Weights of a small contrastive image-text model: batches of 256, trained on photos of plants and fungi (iNaturalist).
Rows from block 2 of the text encoder, named by matrix and row number. Rows with one number belong to one attention dimension. Each number is 500 + 40 x the weight over its row's rms, rounded and kept within 0 to 999. All counts start at 0. Numbers have three digits each. After the name is the row's rms in percent of the matrix's.
# v: attention value (text_encoder.blocks.2.attn.v.weight, 320x320), inputs 214-319
# proj: attention output (text_encoder.blocks.2.attn.proj.weight, 320x320, transposed), outputs 214-319
v.27 098:437442473505503446483526449422492489514538518484495496558503498497456477479507441460494442524568467488515442394503553535434476427525492455567497485483546516478513488536532550520458495495514467511580499488591490559459497461526475486499467535551466481504477480611475494497441499518530511504527434514421530469510520539433
proj.27 104:525534488514531494481517449531555472496456441548534453425494528417560578497564557455471537466469550412559524491514433471529550550439527487495454404500477517545458527489482492553518496521478453425542453515512517540422557482508554475516545517515447499483470530524520535488529500531526498527514546500524477494465481607591
v.28 112:529528488438523423422526521433408472461539552493526475546521465446530478525473485465502547500487476522526484532589490500504555545493529500510496393449552467493545491519463514483511472473539499568482444509527510554503538507550504599500455481448520484496502544530545481528543512523473490450499448511478470561529596495475
proj.28 109:466529502502469548504549472505493509464524495549490537502532434527485451479523513527424549460520487490557539492512492488514388518461473455431552484442485557599577529434540527467492446500575462483562477483458482523495490488631459513453508537525580480529495506437438535482553562486505512478456491590557505528515483404473
v.29 094:493470490518445523495471479489458508567501529539467540492484542486496486449502476434518437500524536505533450459462475548492537505529498551458501516488492485519493499459482496524523470574379489530488487503434556497563479565567497528492483566572502504487517534491428444486507484474542489543455518505497505507425458440528
proj.29 092:523495512545552493448483500532502487490517499518487519567497418546513475465427563503577514456495616477477442466429530553522488526553505510512499546510491540475504561539532493460550499493540494533424576528467548471539455491443435494533571452480475468468513472497519459569545497478493499525517508435520531513432528456489
v.30 110:504555596538542509467545447535492542520475511534449471533541506542493480533428555484584541484491538483555513521456441563564442512539517498545499541484468491529491486486522434499504523464486549493365508485498479493499498410551470485476414558490473501478456503459422534582520462518502489492513544524501454455505554507525
proj.30 112:459467573426502537422487528521522442475452496484485509528453504511478532546444407493485457579541478500444495564418567594567479436539513458534524509573456533449572499474537537470461511487483523490480504476421495472522470475514449504473490502501508555510535524432496523495515509497461421567422493521464468502478506495506
v.31 117:550523473520498491502549512445452424398470614472534493517554498454539522438541497484423473521502424482470537521530471525473544470536486532471490459414473502527463592482513492551486556473501529511530482514547491448529513522436506518476492527481528428500453488544565523490556537487515513414543435539492526517474509502555
proj.31 108:522490420530413462565586440437505527452547525528518533547550488510530512560526550474455478465469500468546562472475461512502530520485463482509533528486502492498502516434471537578508497553495494473604447481489483494417526551540495498517586515492466520490518497480414497477515481465463460499462488520524488526499502501456
v.32 095:456558477521531571498450583452466571468445444448506503460515476583474527470472506528478435551470451457512457486505500494527493527514556524521505529456501508532512568464536459555518495464516531526447506512528498565547447405581484475428548485558498477537589577506500471423448525436530588521483511542470531524487474478517
proj.32 092:522511476506427536430512500498502482464591531548562482538529546505524494469445509564541494512454505492520498491515424526498475474541535546452598536383518492442498513568465473433517536532515493516525470466471535451577588495521475468493471502498504501504558504486526471514461477538489474477464465431488566505514449447490
v.33 094:542475472420483497496471534499481476475509546440446532507501459450462413496507473513472432508486479500421495560465499477462477498482502482459507559416468465521502443485532473497476578490481531518440546545479415511488440500497447415532497481506542437551539539493525542475448579501532547562547510425484479560541492468485
proj.33 095:560505547554489499491488506519541538528471529587501420455535483562493471479459477528518526461419515445595509528526438567434517445570460475467411650509474511499518498584480474527601514523492464507456530488511443437543452515481477498547509491490446505481440446477515513431575496464460532462515496492472481458429494501526
v.34 101:526505419464513518533489611493556536471496474441514449517446489460448461548495544517446512518457573436560503442530508539539530499503458525507540513535438465511463467475483510513467475501535491473488562540480438464453525475419489474587513511476550484532523523515483529508523528507536495497545455508516524513443494535502
proj.34 095:501425507583484507449472519518550525476491630479496516557445492525465455496507547509513469465515425542557465582511504498456521528520540499485452537493526536536520491481469476448474490472464427499478516484459549522468574522536551490445495487494469416532505521481508534486487415534559532532510550498479454443515496503523
v.35 091:448538491458570521508459564457468487460441556505485452484437459576519517501413516514504479529493485494456493537469492578500478466486489482539522429455537540442544446486553499444494426496559489556541481467527537533564513508405569511533528469512566531513476539464492533487502466488510532543548535457455530492475494548546
proj.35 090:500484516505496469473530498501523453554510499528441422485534497494517505511484547482511545502572425483491529415552541477489545490543600458498515438467396466492540482535488539503463534467472518556502464511469491477459535527490461477457427510526550594494524492465433470518495579507503524510473490604527501516503467458459
v.36 105:485435545525492552531467453496442490550533520466473559494551480487506492552531535491488476554497478440487549507483538510441473505423488496493531497452439505460553555446520460557462493451509514480456527534468517436522472478507453447497514589609455459520480508517467472485532489485467456454480517567559488503467550427437
proj.36 102:557539494468436450519531482446546467488504590549541558581470505497478530441484434564561528444461495436496458456483504595500534516505448493513501514482509501472492491531465469570533492498457490501499484506504438587493591476592470505573514550497495473428483522511573577428548445539485500538441542467513501515396521511478
v.37 096:560485504523518501463428569498574444503491523509538488542588537511561521454479510615533455426448459500488489552528499467498547573563556460536463508501505506530497489505514473428534529555540587545571465506486485479513479474520463481458484523501421479553494474445529542487523526521516501535492595490416490517460506475467
proj.37 098:459515531454440517521540582522530530492527506541507542533534517507500462479466494551480467502486567511468399505496523535458508459541498475510519532432509574523517520462473441515469477557544405546458493459473520524464494484505420491481463493524502527495507504536459503455526481537475498461510469455494547539471490433440
v.38 096:483440520488450518470475450478407503633578506494448477494476495415512509443511496468507488482533532501471517492502469548469464529489450483457451512507513466514509486567472515502414488552538467482429553494453571560500599515553479455505493504537538462471449521539498500460480496469484497442506463556585551486454492515439
proj.38 090:557520583474492473471486455524522488499511441474581474501512504555469477508516424571490552475477454527527497540520500487501454451494518408552419492519518557509492488441530448473536467468505532585521563576438525506470480527555517496528477551512431460529486476483582428488467554504562478498491489498491437522443473471595
v.39 096:390512523500505481546482520477538450582508462520399505524540481529459496543466568525551448519444460410457456586457509457439480444491531453493517523509502515494457460503574468529537550518487510480517474492544515519469544505474445463511458552495461537520484535456480492540457462436476483521518492445536465490542616545519
proj.39 100:507481533499481486518505498460476496451499547522555486525515429561579528508565428506533517474479444480518522505531480561496512516474556454492495486570383458438533511495466549446532554528473476453493495512464483507495442476494561452474431550543501484518463540464525475485499584538536505493495539519502511480503475443568
v.40 089:419553445534490475472468526427443558514476529446480521462558487516440508452531537501496463464513507492462491502509523538453510471466469454518505395491528447485521533546536527529473452464511396482516535490516506517498595535480494469474589491470528495477460510503527539515483508492510503559468494508438555477429538492513
proj.40 093:607564422474466448573573428468501524480500465500567472504478475512548499508451493539496459466485526455509518478511465494481552474515539528501530542440479485474431471586409532532568501528445525503557437522523552507522535472489548516491508543518485514510509431552527506467491544512521481505444511493575470442488514517558
v.41 105:474548493517494480464553492435437601502504460442443490552430458437517501510566504435485487493561464491505491420516503510512568473468521454431478460520507519492511490479555496564485492621368499493529543476481486483490512557503492490468466444514527490533488513544449525468499563517452491450494523546625473577449541535514
proj.41 102:489455536440512488441495481534525548570513445581524457464450519477541441484439511533445537542469526511564461506534552461437520533532438510540545460507501443553488534545484497464573453531522483537483469519474496501484536428453490500526492481471463498482540443457571477562538429458483486513471536500520515512525522512524
v.42 095:495500561485531471517442572516592570458527498485531460534496539512426516467512488496468532470584525479518524499508572535503480446567456509454512509524473558547485423559516384519531494428464500498538506472525463455418452491496523534508559497517570506482482433543541504503468425499544552476450530436497507523503512542531
proj.42 096:482538447575510492546525569470476476554518452514594513471464528481606483594510528472434426527484475548448518476471521434444582512485565530547484523522460449477516476464453518423528500492524483445479470474469496474455463499439525561446480460532520557508543498530413464501453419502507500466500531459523458454472530516598
v.43 092:531540492507435490532533475434620537479503481509521546523515470443473550524536542519478543530413438482516492533494499449569468519456542531471589505562511500488471483482504514547541488509491550490503535521457491484487481431443495501508410458535415491542481565540506465488524522583513547491452455484457442471558547506526
proj.43 091:502485451489516515520435475503466461421506540512422462471533577515538459466528516563500484449531511551476480579581432435488502505536479493514495484560556517423506463534515515549488527510509453492469488496570438519468479571519500486544474546459536532530455524546586495530493520449420464467478484516470531534584486508476
v.44 118:483522489492470489481530484628473521538496505550554551522469487509547419470450477463530452477508497508513524504467426525616462500594562544585496524505405487496475489456516529429483523511482483538462501514454516531517480519474495497451491530454513537547519488445459573510468565446552494563469566482494485469491421540486
proj.44 122:515487518488470534470441547470484472530490452456493588514436540554424525491416485492590524552539477470495483519520577546531485542522541505529531502526490542566519553504524480499473532457502580570475535455435491475542474446471471529530473463494476511455561477510470501478550488495509525575535491524499481536486482428429
v.45 110:555451467409519472485522518521518557435520452476528478476505481529548511531523498568516529479480498511461473488506481510491509497493489515565518496496530487529512627505446537542594460420668493525476555489536469520458508458507509452540534459477491488477483496474523530503544532405468565505507464509526525490518463546500
proj.45 113:479514580506469553544540530440532497439486534491477510564510530465534516505500534513520521491520429538486485459437465508436442515509488439516520514435573443551544455422584487500427481523403565468521485433418490496513497566578516521451496503524575529497503490481428481475496452508565501537548457508476461500521454456472
v.46 106:483586466551483539477474497502583517419461478422450491458522439541487551491535482571469478503533442536485473538519517460460542530446581554518530464487465510536538546476509492502547517515481522449490561449419551528534462509592472539449380390514500445524537523480468444450485479544471560513534503538563462622556569494518
proj.46 107:424503574540483524486566518539548467543498543581476464437485547491528458414467579572502487513480554471545430450523521524483453487492462402452535550457478429478541537533506485507615508495527531539484478481491496523512451478513507548557470486538464526536455532480491548466515494417459540470508445467496551543464504449512
v.47 096:457537506558519448507534456465522504478478499538532516500465467499575499515536563428500475453480453534540526482488618490521475450465490505538559414503511548480553444522497575465427591479459552514450520510438501421496459499468455471477410513493436491557542495498455511479508452528528455451486490469498501526516550530574
proj.47 095:491521491473518531441498496432422456462541519509485454447491548438568467454503517587440464471499488485586466507557579463517495513486515477457466540474496532494499520606560502518549526564463433467516425482536435526497522502477478493537466478510492621515428544510494586475507491455450457433461616547460573459515477519503
v.48 098:500463510520526469475545527465471576533457469535478556428532503505582433576519563507542494496595555561524481462491522504484526528473521486449441481475449461433490449503529492491476486513531496539532533451470530523523485476548535464476485407533509433528603504493501478533489586475458445507510501456494473455487522478538
proj.48 097:511519519483505566522517506532438568490563545534492494534512450456516439459500447499495514480486462500487513482506577474488415468448475554488506563472500528518533530605519565478471455464499545479529542545490519499515483495546436493475536437418506419518443450467509506439587540494545500484471565547503498506549505470519
v.49 097:469520521497530468468492477518477486479501520512466527587483424539503481524490500416509589499502487455504492538495472522521537473510485472515508530535474443502519537501534478470536498595516545472447478525484508514450534499449453476413419557406477455486488544602473474479514420460490495436501551566453412541491561551473
proj.49 096:460441530474400424510463501498529518572451457563523508521576506492558462437580490560422452503567495505561514533431455501494449504502492479511487396552424477530503505408512491483527476462509493522517523521487500529510480476581478553554484520494464404605487539448555436508550545517497460476512491476510495508456505543456
v.50 108:450508527546489514579526501496481507498477489507416440511541505553556571522487551529450491475510429492475450489434486491543538420506510549589481519515471564587459510527517501510481511527531506421512509484445541509485457475433435427478486567511446477428520418495526501451502455390563469449511476553445545472446493521518
proj.50 102:504492438541460464481555463451512553533519421429549543506579514512491565412537523475534445511544540551472467478512423560530491524464570543511538489496472453457498549481499494566519497461462532473473442490501534599509465452529468521556469512507447473525388563527524460487524538432527420480507431523531419537518468502453
v.51 103:456499494514558520511529494553523473473496475547441519504517526460475585503467568511564470544482545513542483583538458510527536458457472442403449516419494521527534472507557464553538588508504462542503526532505509543505579483510567483529485511412463519521518470525520476476573478462526491485492544546465446506505487498520
proj.51 096:515501555483429514514545541526497548566543462502535490509570436532495510508543513500468544458543440491493517528489507456462506439516473485523538449509536502518571515502563500576424435505556490539459473455482489491505433480589417501540464483540485515450458557490466563563470471447496483527483484514499459505455470468443
v.52 108:497537469522504522502460544486542500486515522472494515517563476478521563456536444596494527522433577512485568478492531461463478498511458470528460490541505415503463477581493523484560506538486551473517522519496489511435475537522482483481510487514420476594527495529506541533489513492458580482473445469542535529514453514543
proj.52 114:454487496555538410506505499553542540550456532503494480440503508484554486482520586495436440459491519530541491492520487441499515519538466500521484527454480478493480517531441465482588507500496427450465485509586490452497547573422525443487551539442506460588508496523564417471492510550445506442536523421447545463551451529534
v.53 095:438600479577525600502470535539550469492496469484551612455516494490549554520445531519490482528528483505490531525494487509492483480533469528492517453514520445511467429547491482457534567571403574480441480589475509479546478476524523457496493536559429469531492500499488588388493503504452519491466514505511457501511473514549
proj.53 096:542543529520543475479490514548479496579488539503513439516499468507505479445466509493459504457487460496534471445511550485455560506509535507463531519477506511501505481505520506471511489556482413505494499525541455462467497487406478489478553516501489546540471491434503506486530508520425544412502574518489602546515462467456
v.54 098:570470542534430453532542490460505575572504533463513459497466489465548519504440496511550494544520521475488483473523533429468511509546472469458459472483520501510488404454538518504445527501526558477495471413458575446452492487545474506532498494465543548440513469513488515452525510510453520449496505505500449552468420558510
proj.54 094:477461531552483587521576565486581429509480519559518513419515566415524470538460502457425559507491554523536457528533528527488532508496444484513523471494476507550535469520535483617507479373566453596503500428476443620446528495520437535570493490482493463500502557509428507483505504479477479445470525562481488484490500502499
v.55 101:473516575547487446480496493488583518579525434547514507526513530515501536468508508537459563398424517506488503458497505478536432478503535419479538498633559561563418480515565499490549504538449552414538480493451478492487492500502494479498536516499430452517487521551495481508463464494520551476452489475463439467497521591536
proj.55 101:486537463464544538537475517546439558503503454522505444430478503489523440485626522474491476565559514534439506572489499370488499507479483510595470434491507531425457499499476529458509501557539441427445476520600480478467489482457488535474495561500484486552436500532536443550474549519458499420514549555445507509575487466463
v.56 099:502504469435471516546562537552527409439473500468535481459520514489502467449530456465514417561479443510492538607540456504475515531536469502443451538547502474561553477466447513527504537467481433503511563526492494489405480407432513531581514481521588473523493523445566582500418563455449425567546556505499507563498503534461
proj.56 098:498456485494402506532457522540445521479455510436558510565459492499470503516514499408519454555468531475454474515499563540523574445501533519517511550512518528536473505468461432461533590494532596495587518489459510462485463500471481522490467530530439493464533505489463567493508484544492506505534485444579473475504537468457
v.57 099:491520470480434462455482487526505472505545481498501475463585489467472531547446484516594550515522533481483507466491546517453537614528587559481410509511542553482472540575495494491492502471434509457457429512491515502562549544543510483522538502529463506483392487489519427446469487514517499475490449510528494414511500494555
proj.57 101:472471481496584469586490507593484510519479523455485498486487429526491526472511503512514463473475549439459538517435434432492469431483476444608512512471469512468460542450499560446528560495543433488465507503532540484471450471501515457501569535442562520488542476459481543504470577514501493516481492448520494564523508511505
v.58 092:464549491475518542474566493526470466472449541539574552421463472522431536539489472517490468570481404536428487563529489556555459504552435430526452485520455523455484568464549493497473558528533492569522560457507506508496493486528527459523550442498561516566489541538513547471473525447519530559537536471483496499520543471414
proj.58 098:516456505573464521552499508460479481449513496450470451505521501457583521608493504417596537580551471445482530509549486527554522469514547552484500608552460447530542539480459527452443548494515561473561496499482519459575450546467503538542507501510510499519509504430446527445480448491575512484488481452566513505468509497528
v.59 093:422438543535533426553449485424441538546449470446527501520446566566421491540448559483528441470479499422476442523422493579519499481544485534529545474525522478543519452483500536484478410515492480502489455487499492494524540440450449517471492593520464553483573476480442551526521441492469544578482542567422514465502444515461
proj.59 087:536500516484562470465495465452530531525485460456476505509531487459440479450475465517554528500517473491595473438513489522461494489524548548507549472500505572534506458503489487502515460512437525473506490451470500527496550428498524489474464552573466426528465522538526544552537510508521511479441544621462503417498546564506
v.60 093:518573589549490500482439590514448523563502399436427445522533520499561544544497495495463491503458501517499553487486526484502440476493548538592500508505463444526480410549458511461474464497468554457471501524514531505421504539469482522474514612466438450488566471478473571461436518488512536472455500442581456586567430475512
proj.60 093:536508459459476452460553496560477538512506470500562535512485528546490446440475529508450482497464486440574421455511529468540490597517500534557540445489453520503485496545521486478637455508472521513505454524490460513487534468451481432463426524486454478483442451535581442479507531469493516493495503492468602387497536548552
v.61 106:469422507448538549548483502528478440456497519521522495457501518514451425494522555513457528483552506471461448561493509576531511504586469520425466469480453521556489560474514498527524443506517475590501466540474501533551460525533524575524509534547478535462520509471426521542594538451492507537473484508565523561443520476542
proj.61 111:493510499521558499482513456464554517482539553454520593602547429497443482508470530491609529513504455503430452433479540582503495472455492537480540559494538449521537511407490464454413522552508556443482511493412545550518501459481535534473527477531524467480531496505476517530531365525487520582558425508491464514428547416473
v.62 089:504498507509534489430534472512438518520528504428489452440440514498562502462497436507586444537463542591540550459532505450481441537408569416507454497499525492446542463504488435467549512516559519519523562485519496512488568531570489420496497480498454458550464505428429533487485501434448449478581498546556486566541512483524
proj.62 083:457551571442457520474524512488544535520484530500487437422525517463490467501473551565477540547445524455543402525500599538537478515490467421487568485423506514468503542419517468547536484491523519576495509477484526508495544494521493468428441539487501492454480512502538562425559519536508485482473525550533557522467419483494
v.63 097:472496430506552576538538503440455473463462444494544538460454541479540427489515510425511454517513530469461481522504551491460501525467489504444447472540544501548492473503481450508496533551424506522528475488567466572506433482537486535505503506595477500509614462517457531514486532405471493482548380499499542525502482514525
proj.63 098:512451459440540436423516375525475555497439544428510438565526445572529496460595555514512511465414526528522508529489556546486530452524478555525447534526445511506473520547572542459582580572448459441505523502475528536476521488393548428479519482477447482538513467519552506481507473551423491501520495465481560466492540505543
v.64 089:480511541414551560485520432549546460529480465428518448431418535483417457474509558515525488581502538521460540435461529453501509500469507458513540461485458511495536548452486458459535494525531544487543435587541485494484420532471547442474398460494527472413507519457497499531440521578502545519574450509546485533454518512491
proj.64 084:499439534540464551470541501475470504553489517478588528523454459447443526489489454490426543505527498516535452482531597484520521503488479550553574552513502561487517492555480527510556516547479525499487520514443578513486556555511578524461510482455534497500531538401503481458522525461523517502452426392466513421479508445525
v.65 090:561582552441496459485606466469452468517570555479560542456481484485514501460516489516452435512427442521492483512513522533501544505477512486460432548477536591539480458540547550509445483478494484519494478503484494520446447500503561475567599453481563532470560533506527515512508506488484535487579513521543515535466536509401
proj.65 093:504476438546477496482471480489532475568511539505485506570529549545466513551493531455509498466424419525541515498464561463489540515448430553484566521510506571575503520565499494372495515543455521542535436476448473530452465622409464431502472500486571489522515449541457521516448431491561507468476507473509554489496492471471
v.66 086:499540511535531482479548606553440482457488485553438441452477514489485528515475484498541455561530497504490554424497485490473468463548490578472545498427462532478413512478469567423554442499538508522481520485529483509458484443497537481463436458514481519515460546519586530484559461504511473513520494452550510457469495446448
proj.66 090:473490474492463567524550488501490487493548509446544545480512473429572517481500535478425471489495537517525518429492526412552548502473512585555467515523510586506566478468582455473502554527565500506548517481558479481483539533554565503539500430466548510498479485416498417477508478488563440487497551503487459457556493518435
v.67 095:509465459521462580490536589575485492461462520501486519463559522521437493506485449460437438519524484468495487496489418462474568522493456540515455532438509502496463431493504447501496519486457606426536508465488468545518520497494504467470505463495545487455524554462500461513510490512582565547528487446540378531488533484501
proj.67 095:455471482551508502543434474485516533478461545470451525490548437503482525584453457469468507464493494504519538502481538557501478532476515483552457502466563541491617504513506435501612499485617471540545460447530472572474578547494518533512481485465485517489407516530498578563555447422500556473480514454536503466541485538461
v.68 089:500487546529513466450550501492465560413497466462461508418488492593422468528534487509532472526498525517506540503495467475579489489538516513584486517500491487462522534513445454440488460496453439442450518523531557514469544435516487420494545569502461534538475477506549510487536429496433555541503591555561478501585444444474
proj.68 087:528542536448480552461529483504497509499492447498550478575527511502478443403577555449488544486473494479597501481475521452564513481544471527479608467516504543552503482545463441451516514493469480539490554491497545483549520489465577527481474442449513489542439506448499486495517506502479522491519470595429470510520452474477
v.69 087:481561595489523489494460507429479514522530500464431439526374552530514462514536468478501459533494408565458567410509479531510473527517472414529496513474439488540496512446491495458531478568548491495493544490450487541536434478495535442466507476506529494515463562500467502587520522549435477467520556535503539466545502553487
proj.69 086:459470520519527570485526503471560538484498450409529552490498548519495491495486495424539499543577546483493418561464501541479449519501521518499563483568490530530469455573519516476472528489449492530476535627422462495550494565422523532461501515475445466520527494429480479444508539453520473538550498554458505459483551510546
v.70 094:476444492514510552495463468534569424538494468476587512479548520506522484514503469520434547510476484463490592586538489519503477503478474573490533462523479499488455549478478574510444472446473479479521493388495426489499518493607482527458571441488506504507527448481462514515558506455534464502489461512552430441491573472442
proj.70 097:454566427581520505513542438454607477453540559493491484462498530566439468512431551497567511482499526485456465496533504510513471478502473431520487468468536538511583548429456597502533474522514554529426484505476520530473444432482420478447487494511470503491463499524498473501447408511450468551466467513541446488541500493499
v.71 091:520510503539473476576565513517552505483533451449503488554459491562490476475484557487447555452521510508464551474515478449509524511442517496512409490467526471492499498552469490533473476465497468504465433490523569532454430504530499522494521454460542566482500473434526583519489450416539508480501410559466542513537531488514
proj.71 095:483548485509515422507453501523502492491560610465498492436456527511469479476492556422583523453526486508515435489546458468469509456506521469436451476471535475442535534481428489512456453498523489555536481509477466497583435513537494473572473522466488502520448487508516434473490437522462556480486527498513524477504529471530
v.72 092:462435503452522491522516519471496522439522507559507491526440472495623437510435482493453522533502493499455513539449472506491523535519482522531540454498509503473485530504481444433558437472514506580500506500506484481508490417561533502383490512487546456498512541521499479549496529433458433466409465533504508482503526501456
proj.72 090:503481498528480499556534536508506528471518537522486456479445526465430509472511454518511497500587606481485535503589479553479507448439531487511492470510502483484483522483522523558433530485508577481470518477566508523476455443496446500507510480511481544458536447466434460438533486436428457499521439487528494606521532517470
v.73 093:559504537536481429425579505528504534457498559480467431468471526536502487567467572459464509501513479488485507545489485560564582506504495437501481484555483499442490493462517494532476571508469464511441462506520510464487496462491441487527470544594486443474490464467461407429490505463433466571533506496490566537506486488495
proj.73 094:600521495463476473533463547518431519489476447538591486502501485558483600488587549453555560496447537509498480483457491468480481517559506497486492500528435506478477450468481482512481463459455461464492481483426534417466435519533543528441467481562470506531429489567524494445505453476512489454508492518577468476526548508528
v.74 099:483529557480556552515538441537536473558493490481459531459495481553474491481446466492431557562467469517470531469550472461560491502483577536466407566468479528457552466477549609493544443564474450495496538525528505542463528513463520475523538523490535526498486513463416489531512472431531495551522541580548491447519475455484
proj.74 102:512505543467495578496571468528504469565498509443519526508548487486439470497503488430566498434516516542490546431452533482520526435479558547564488483443465537529508487447506424492496558461485575521496521577478523506541442463506546504526536421538501461433469496494523455497504465567452543436499523527465491493505526470476
v.75 086:488487535434386488489461520530439527528441487501489516395545573532549475572502462513497592433505492486529443505473458501530467460589519504470499522471527531542491544450539436524497508436517567467515470404487468547511505538527432492461537487518513493511491468528494514513501519567535576439511556485462500563472446429511
proj.75 087:561468439554516536536452465528569490505488469453512504566530459583435504538489531457547452565519569509446496534516492548519478493595511464557512511510506477492501587534468498468524522430570514520444466526455521558553502459507538539489481511528484511511460484496440525544506502514540518490456501459594494480485461472476
v.76 091:498483452537418575546501547510481546450503504494516466454548453420467518513459596495439533441513566504501542522474457487501476480486484567437424474502465460547523463542508515536454494484497561474515456506549484485490471453482423549505506491450501451513542488455506559470528512468572462533550503471460460513473500551522
proj.76 094:564517471521533457533438508498504469515486544480496444493443444513454508550449475540444512542470497514504445501551466500545471558500511465484433483426532409558592524455495527562494472454526512559496493518587484469430528548588512537511466494529490508451517533516539488493489455493501455490465507514564561471423524512510
v.77 096:522533499464455450469462531457493528505507468485574538536480427462598521474460558528487505512470507494516476461516514495496547522512529591448424460545546515490532475500475439520557530462528537551534423493456562524504449571597465546479514523496523486549452494512518546455591597501548453477521488475469497494510552455461
proj.77 102:569545490512411493503565510540505463467520564454480459452483502507547558519474558507523505598516559528459600496490370500442584487471485475466482489485517509514462540442508559507476417526560450533566463568524478427501506473572511488535490549527499571524528493383521460485521419478534395488481527454514516485500457509503
v.78 102:512554502534502498456532521531511501444539545499489448474472481490443565584463543473497567483504568502518549443492512478554545474478521529497481487498449491466522519566546550494440492536567559543391478492488459557436457512553440486475515408415467544473530453454453487489494446431523507528513546565504531451520498493481
proj.78 098:530429496496448497503429553561499529453497504570531523574454529524508516463504495469494495561580451555500384489498619488568502482504519508529448550543525513506533499403478494574500497482500432478467515500484496498514498467542451458568508506548518489427490471559504538477509488514509454480567479480474480513539534512446
v.79 093:508533540581409475525508485554566522517459519508463456453458513606429539486483476485435591434483485483493420424549436447506498525552546485510452544533562488455470482516517434520449471449456445469500480425477547548455554522462506525497547458510507581532503526438499470494486537452471502535469487590497533499478538416516
proj.79 088:565521560500472441466490409530479480528492474480541546450493477468490636532495584510587502478526471542510496531529483506551476466543543473480532581472537503499478547462435519519553464481494520576521459550470502509601409510520538430520465528511404456497493466533483446533503425582502585420446512467489475511528491474545
v.80 097:466572488509478551470434455571475491526481489464582488526494442506556608497543506535453597413527468489551425509479453418452476527501435540451484514511462558534518455526507515594451480446500531455532530535559475469507419508503498501533585500476504484523484469525477492537549523526506497463484477452425507541460489485523
proj.80 090:558486537531452449524482421513520500491542507467448488549492515546482530538503452480495465513447528520482513536519504494479487486490509460414501519434521435517509515502496486499497431543503498575487466543487448495498511486500484509505489525614464527492490495498435538540424466444524570476500530426475512563426456506568
v.81 094:559423525507528564492457491456511471475587511484478555551471525479548506464468585483481434495487497528389488486567486505421491481507516466516514517493491514564512473528497474521506409532574436507540547597500473537470506509568489560528463521582510421584604546588506472590465469480485502468452540526518532541461494541494
proj.81 091:510531501528549508536459487455517515457540561487519481535458456516563565489512582541432483517527436482492485475519500514511476544541456443537510425555478496501520498530475496547444496569520481520450434468535523488443486538591485484542431531526454456531502537546522471498509564522488507460401506459589476471457536468505
v.82 090:459436525540498476542498454458468542554416493502479542557447517497511461504498467459516466542513482497544546506478475497499515453510491470508452509559443459517540480412506463536572520595463517536481481555552533563499572516423454454416533469495481546517538512438512435498463484557475549531484516523497502556433532519460
proj.82 087:549498531433542468495506513492432553550421517534458529480536401424452534487525469563505567436433509541496506543440512498524456498452538532536488535485433581478467477472508498451504519512507531439476572543435547466512485484512578589507474540566458486495530541475494493544476518505523515494502539486481520414499476491534
v.83 103:550494450561531543495489470478541490555485512513473551541500544418511524474476553495478459532485474534472510517540517563442415439491544548497452427532473511507484472465418429486545502483518483545558503561417461470534490470495447523518490529514504516571513534547472480486532467516517544503471542473503470499436483493492
proj.83 105:465505585492497486490505451434551523463488519447505469544535432467555502529557539460438484468485500505503514499456559554475501508469468446498534469529424471522544516477498477534484493502472560534491476519535469414430543577521515521476486480516475520595537509449499478520568503563569461554483516542556504515504479510499
v.84 101:523551415468488452471456510526444508493564469542524467453434485487522524447586495512505530475557513524543451493529553477538504489529524477527493542452509494486441525502461521465473460439532464452479464437543467545534480538519489466505442482558517471471432513584537518512499525541412534486506504549465582490541466444522
proj.84 096:510481496491498460484442519542466435472510532424485537468498553534616486551465628489562505541453485497508473577498472466494480499492493526475519488533499446506545500511542535499510491501489477469533581515494469464553520510474435513505474506534505511502481456458417565444439467503539493495522522503407482490513494461535
v.85 097:441501461445422533594401480468492490526557433520526540547439514456493450485532426423574538499508491483519390505497531512509500429446518440492484486456566426562519524461504537459503459421492473509550470496527534469514594495501439486490491508487446498456467562475491546488488483492434556490423499517509483495513458548505
proj.85 097:501529528471495474464523501506433584544471541485459460463535461499458436503430484510490496447469487498498568580518507524511499539469470524434590563476480518486540539555489500462488525481485539416499554483561552417494551474526534558405506508420555565548518470454468546500465479503530460477512470487445527483551489505515
v.86 085:450523533497483540488562471483518438498429479488513455474503537546485566519567529531485482494509479558475510494546478526459502562443455509484469461499478555481453491506514486429482486478488500430563497495496486417477574486454452499496524482550401494539477549482585537482480492466554484460527510432467486455573476501529
proj.86 074:498534487454555507518448522559493487533542497479503514461557447580461475522439518473502461500454486400530533467438437470532481465519429456468539589524476524414558544533497516584494492511453531594555470534487527517496492500457505514486463503522537594487475561467525440538495484495484513458494520507498551505493550569533
v.87 105:472476556487509473471485486500523519574503478462426437468446447538509414526528481450537540497453507498519528428454512480451491514536467437519522467562401549507427491514484530522528550474484476471506477451531486592535472550485457483518495538522491450532475507489519568556515420464408421490525513510473528544558525493476
proj.87 110:466481504497533485510552467502462494545458499459554553528490564512450524523493522472547516517488488515509428539397485499485499460597525544479545548485386550557478531517547507409472444512561457453517488495484523448527473516431518548372468475470478420491557522536475489443411554494482485554573493533481503478479482484531
v.88 086:376447478541488610532530524564486497490544507548450521455515515500476564368490433573474423553567500528540489499541511415473486492475475501550514520536529495504551561585512492444467533477472528512532570569486468480513461533535554501523476464498549452469506538499480557477511499491523560473533445529497494516516476523496
proj.88 088:559542496419489548548473492480522410521540507455487461528519457478490471507453482462455463432509522498444556477503542489503521442490493510495456433421478508459505494504521469541503494538546471504592456518502504541476525552504531510551551520480554528493516457413563450524521488469463546421505484416521498525479597444536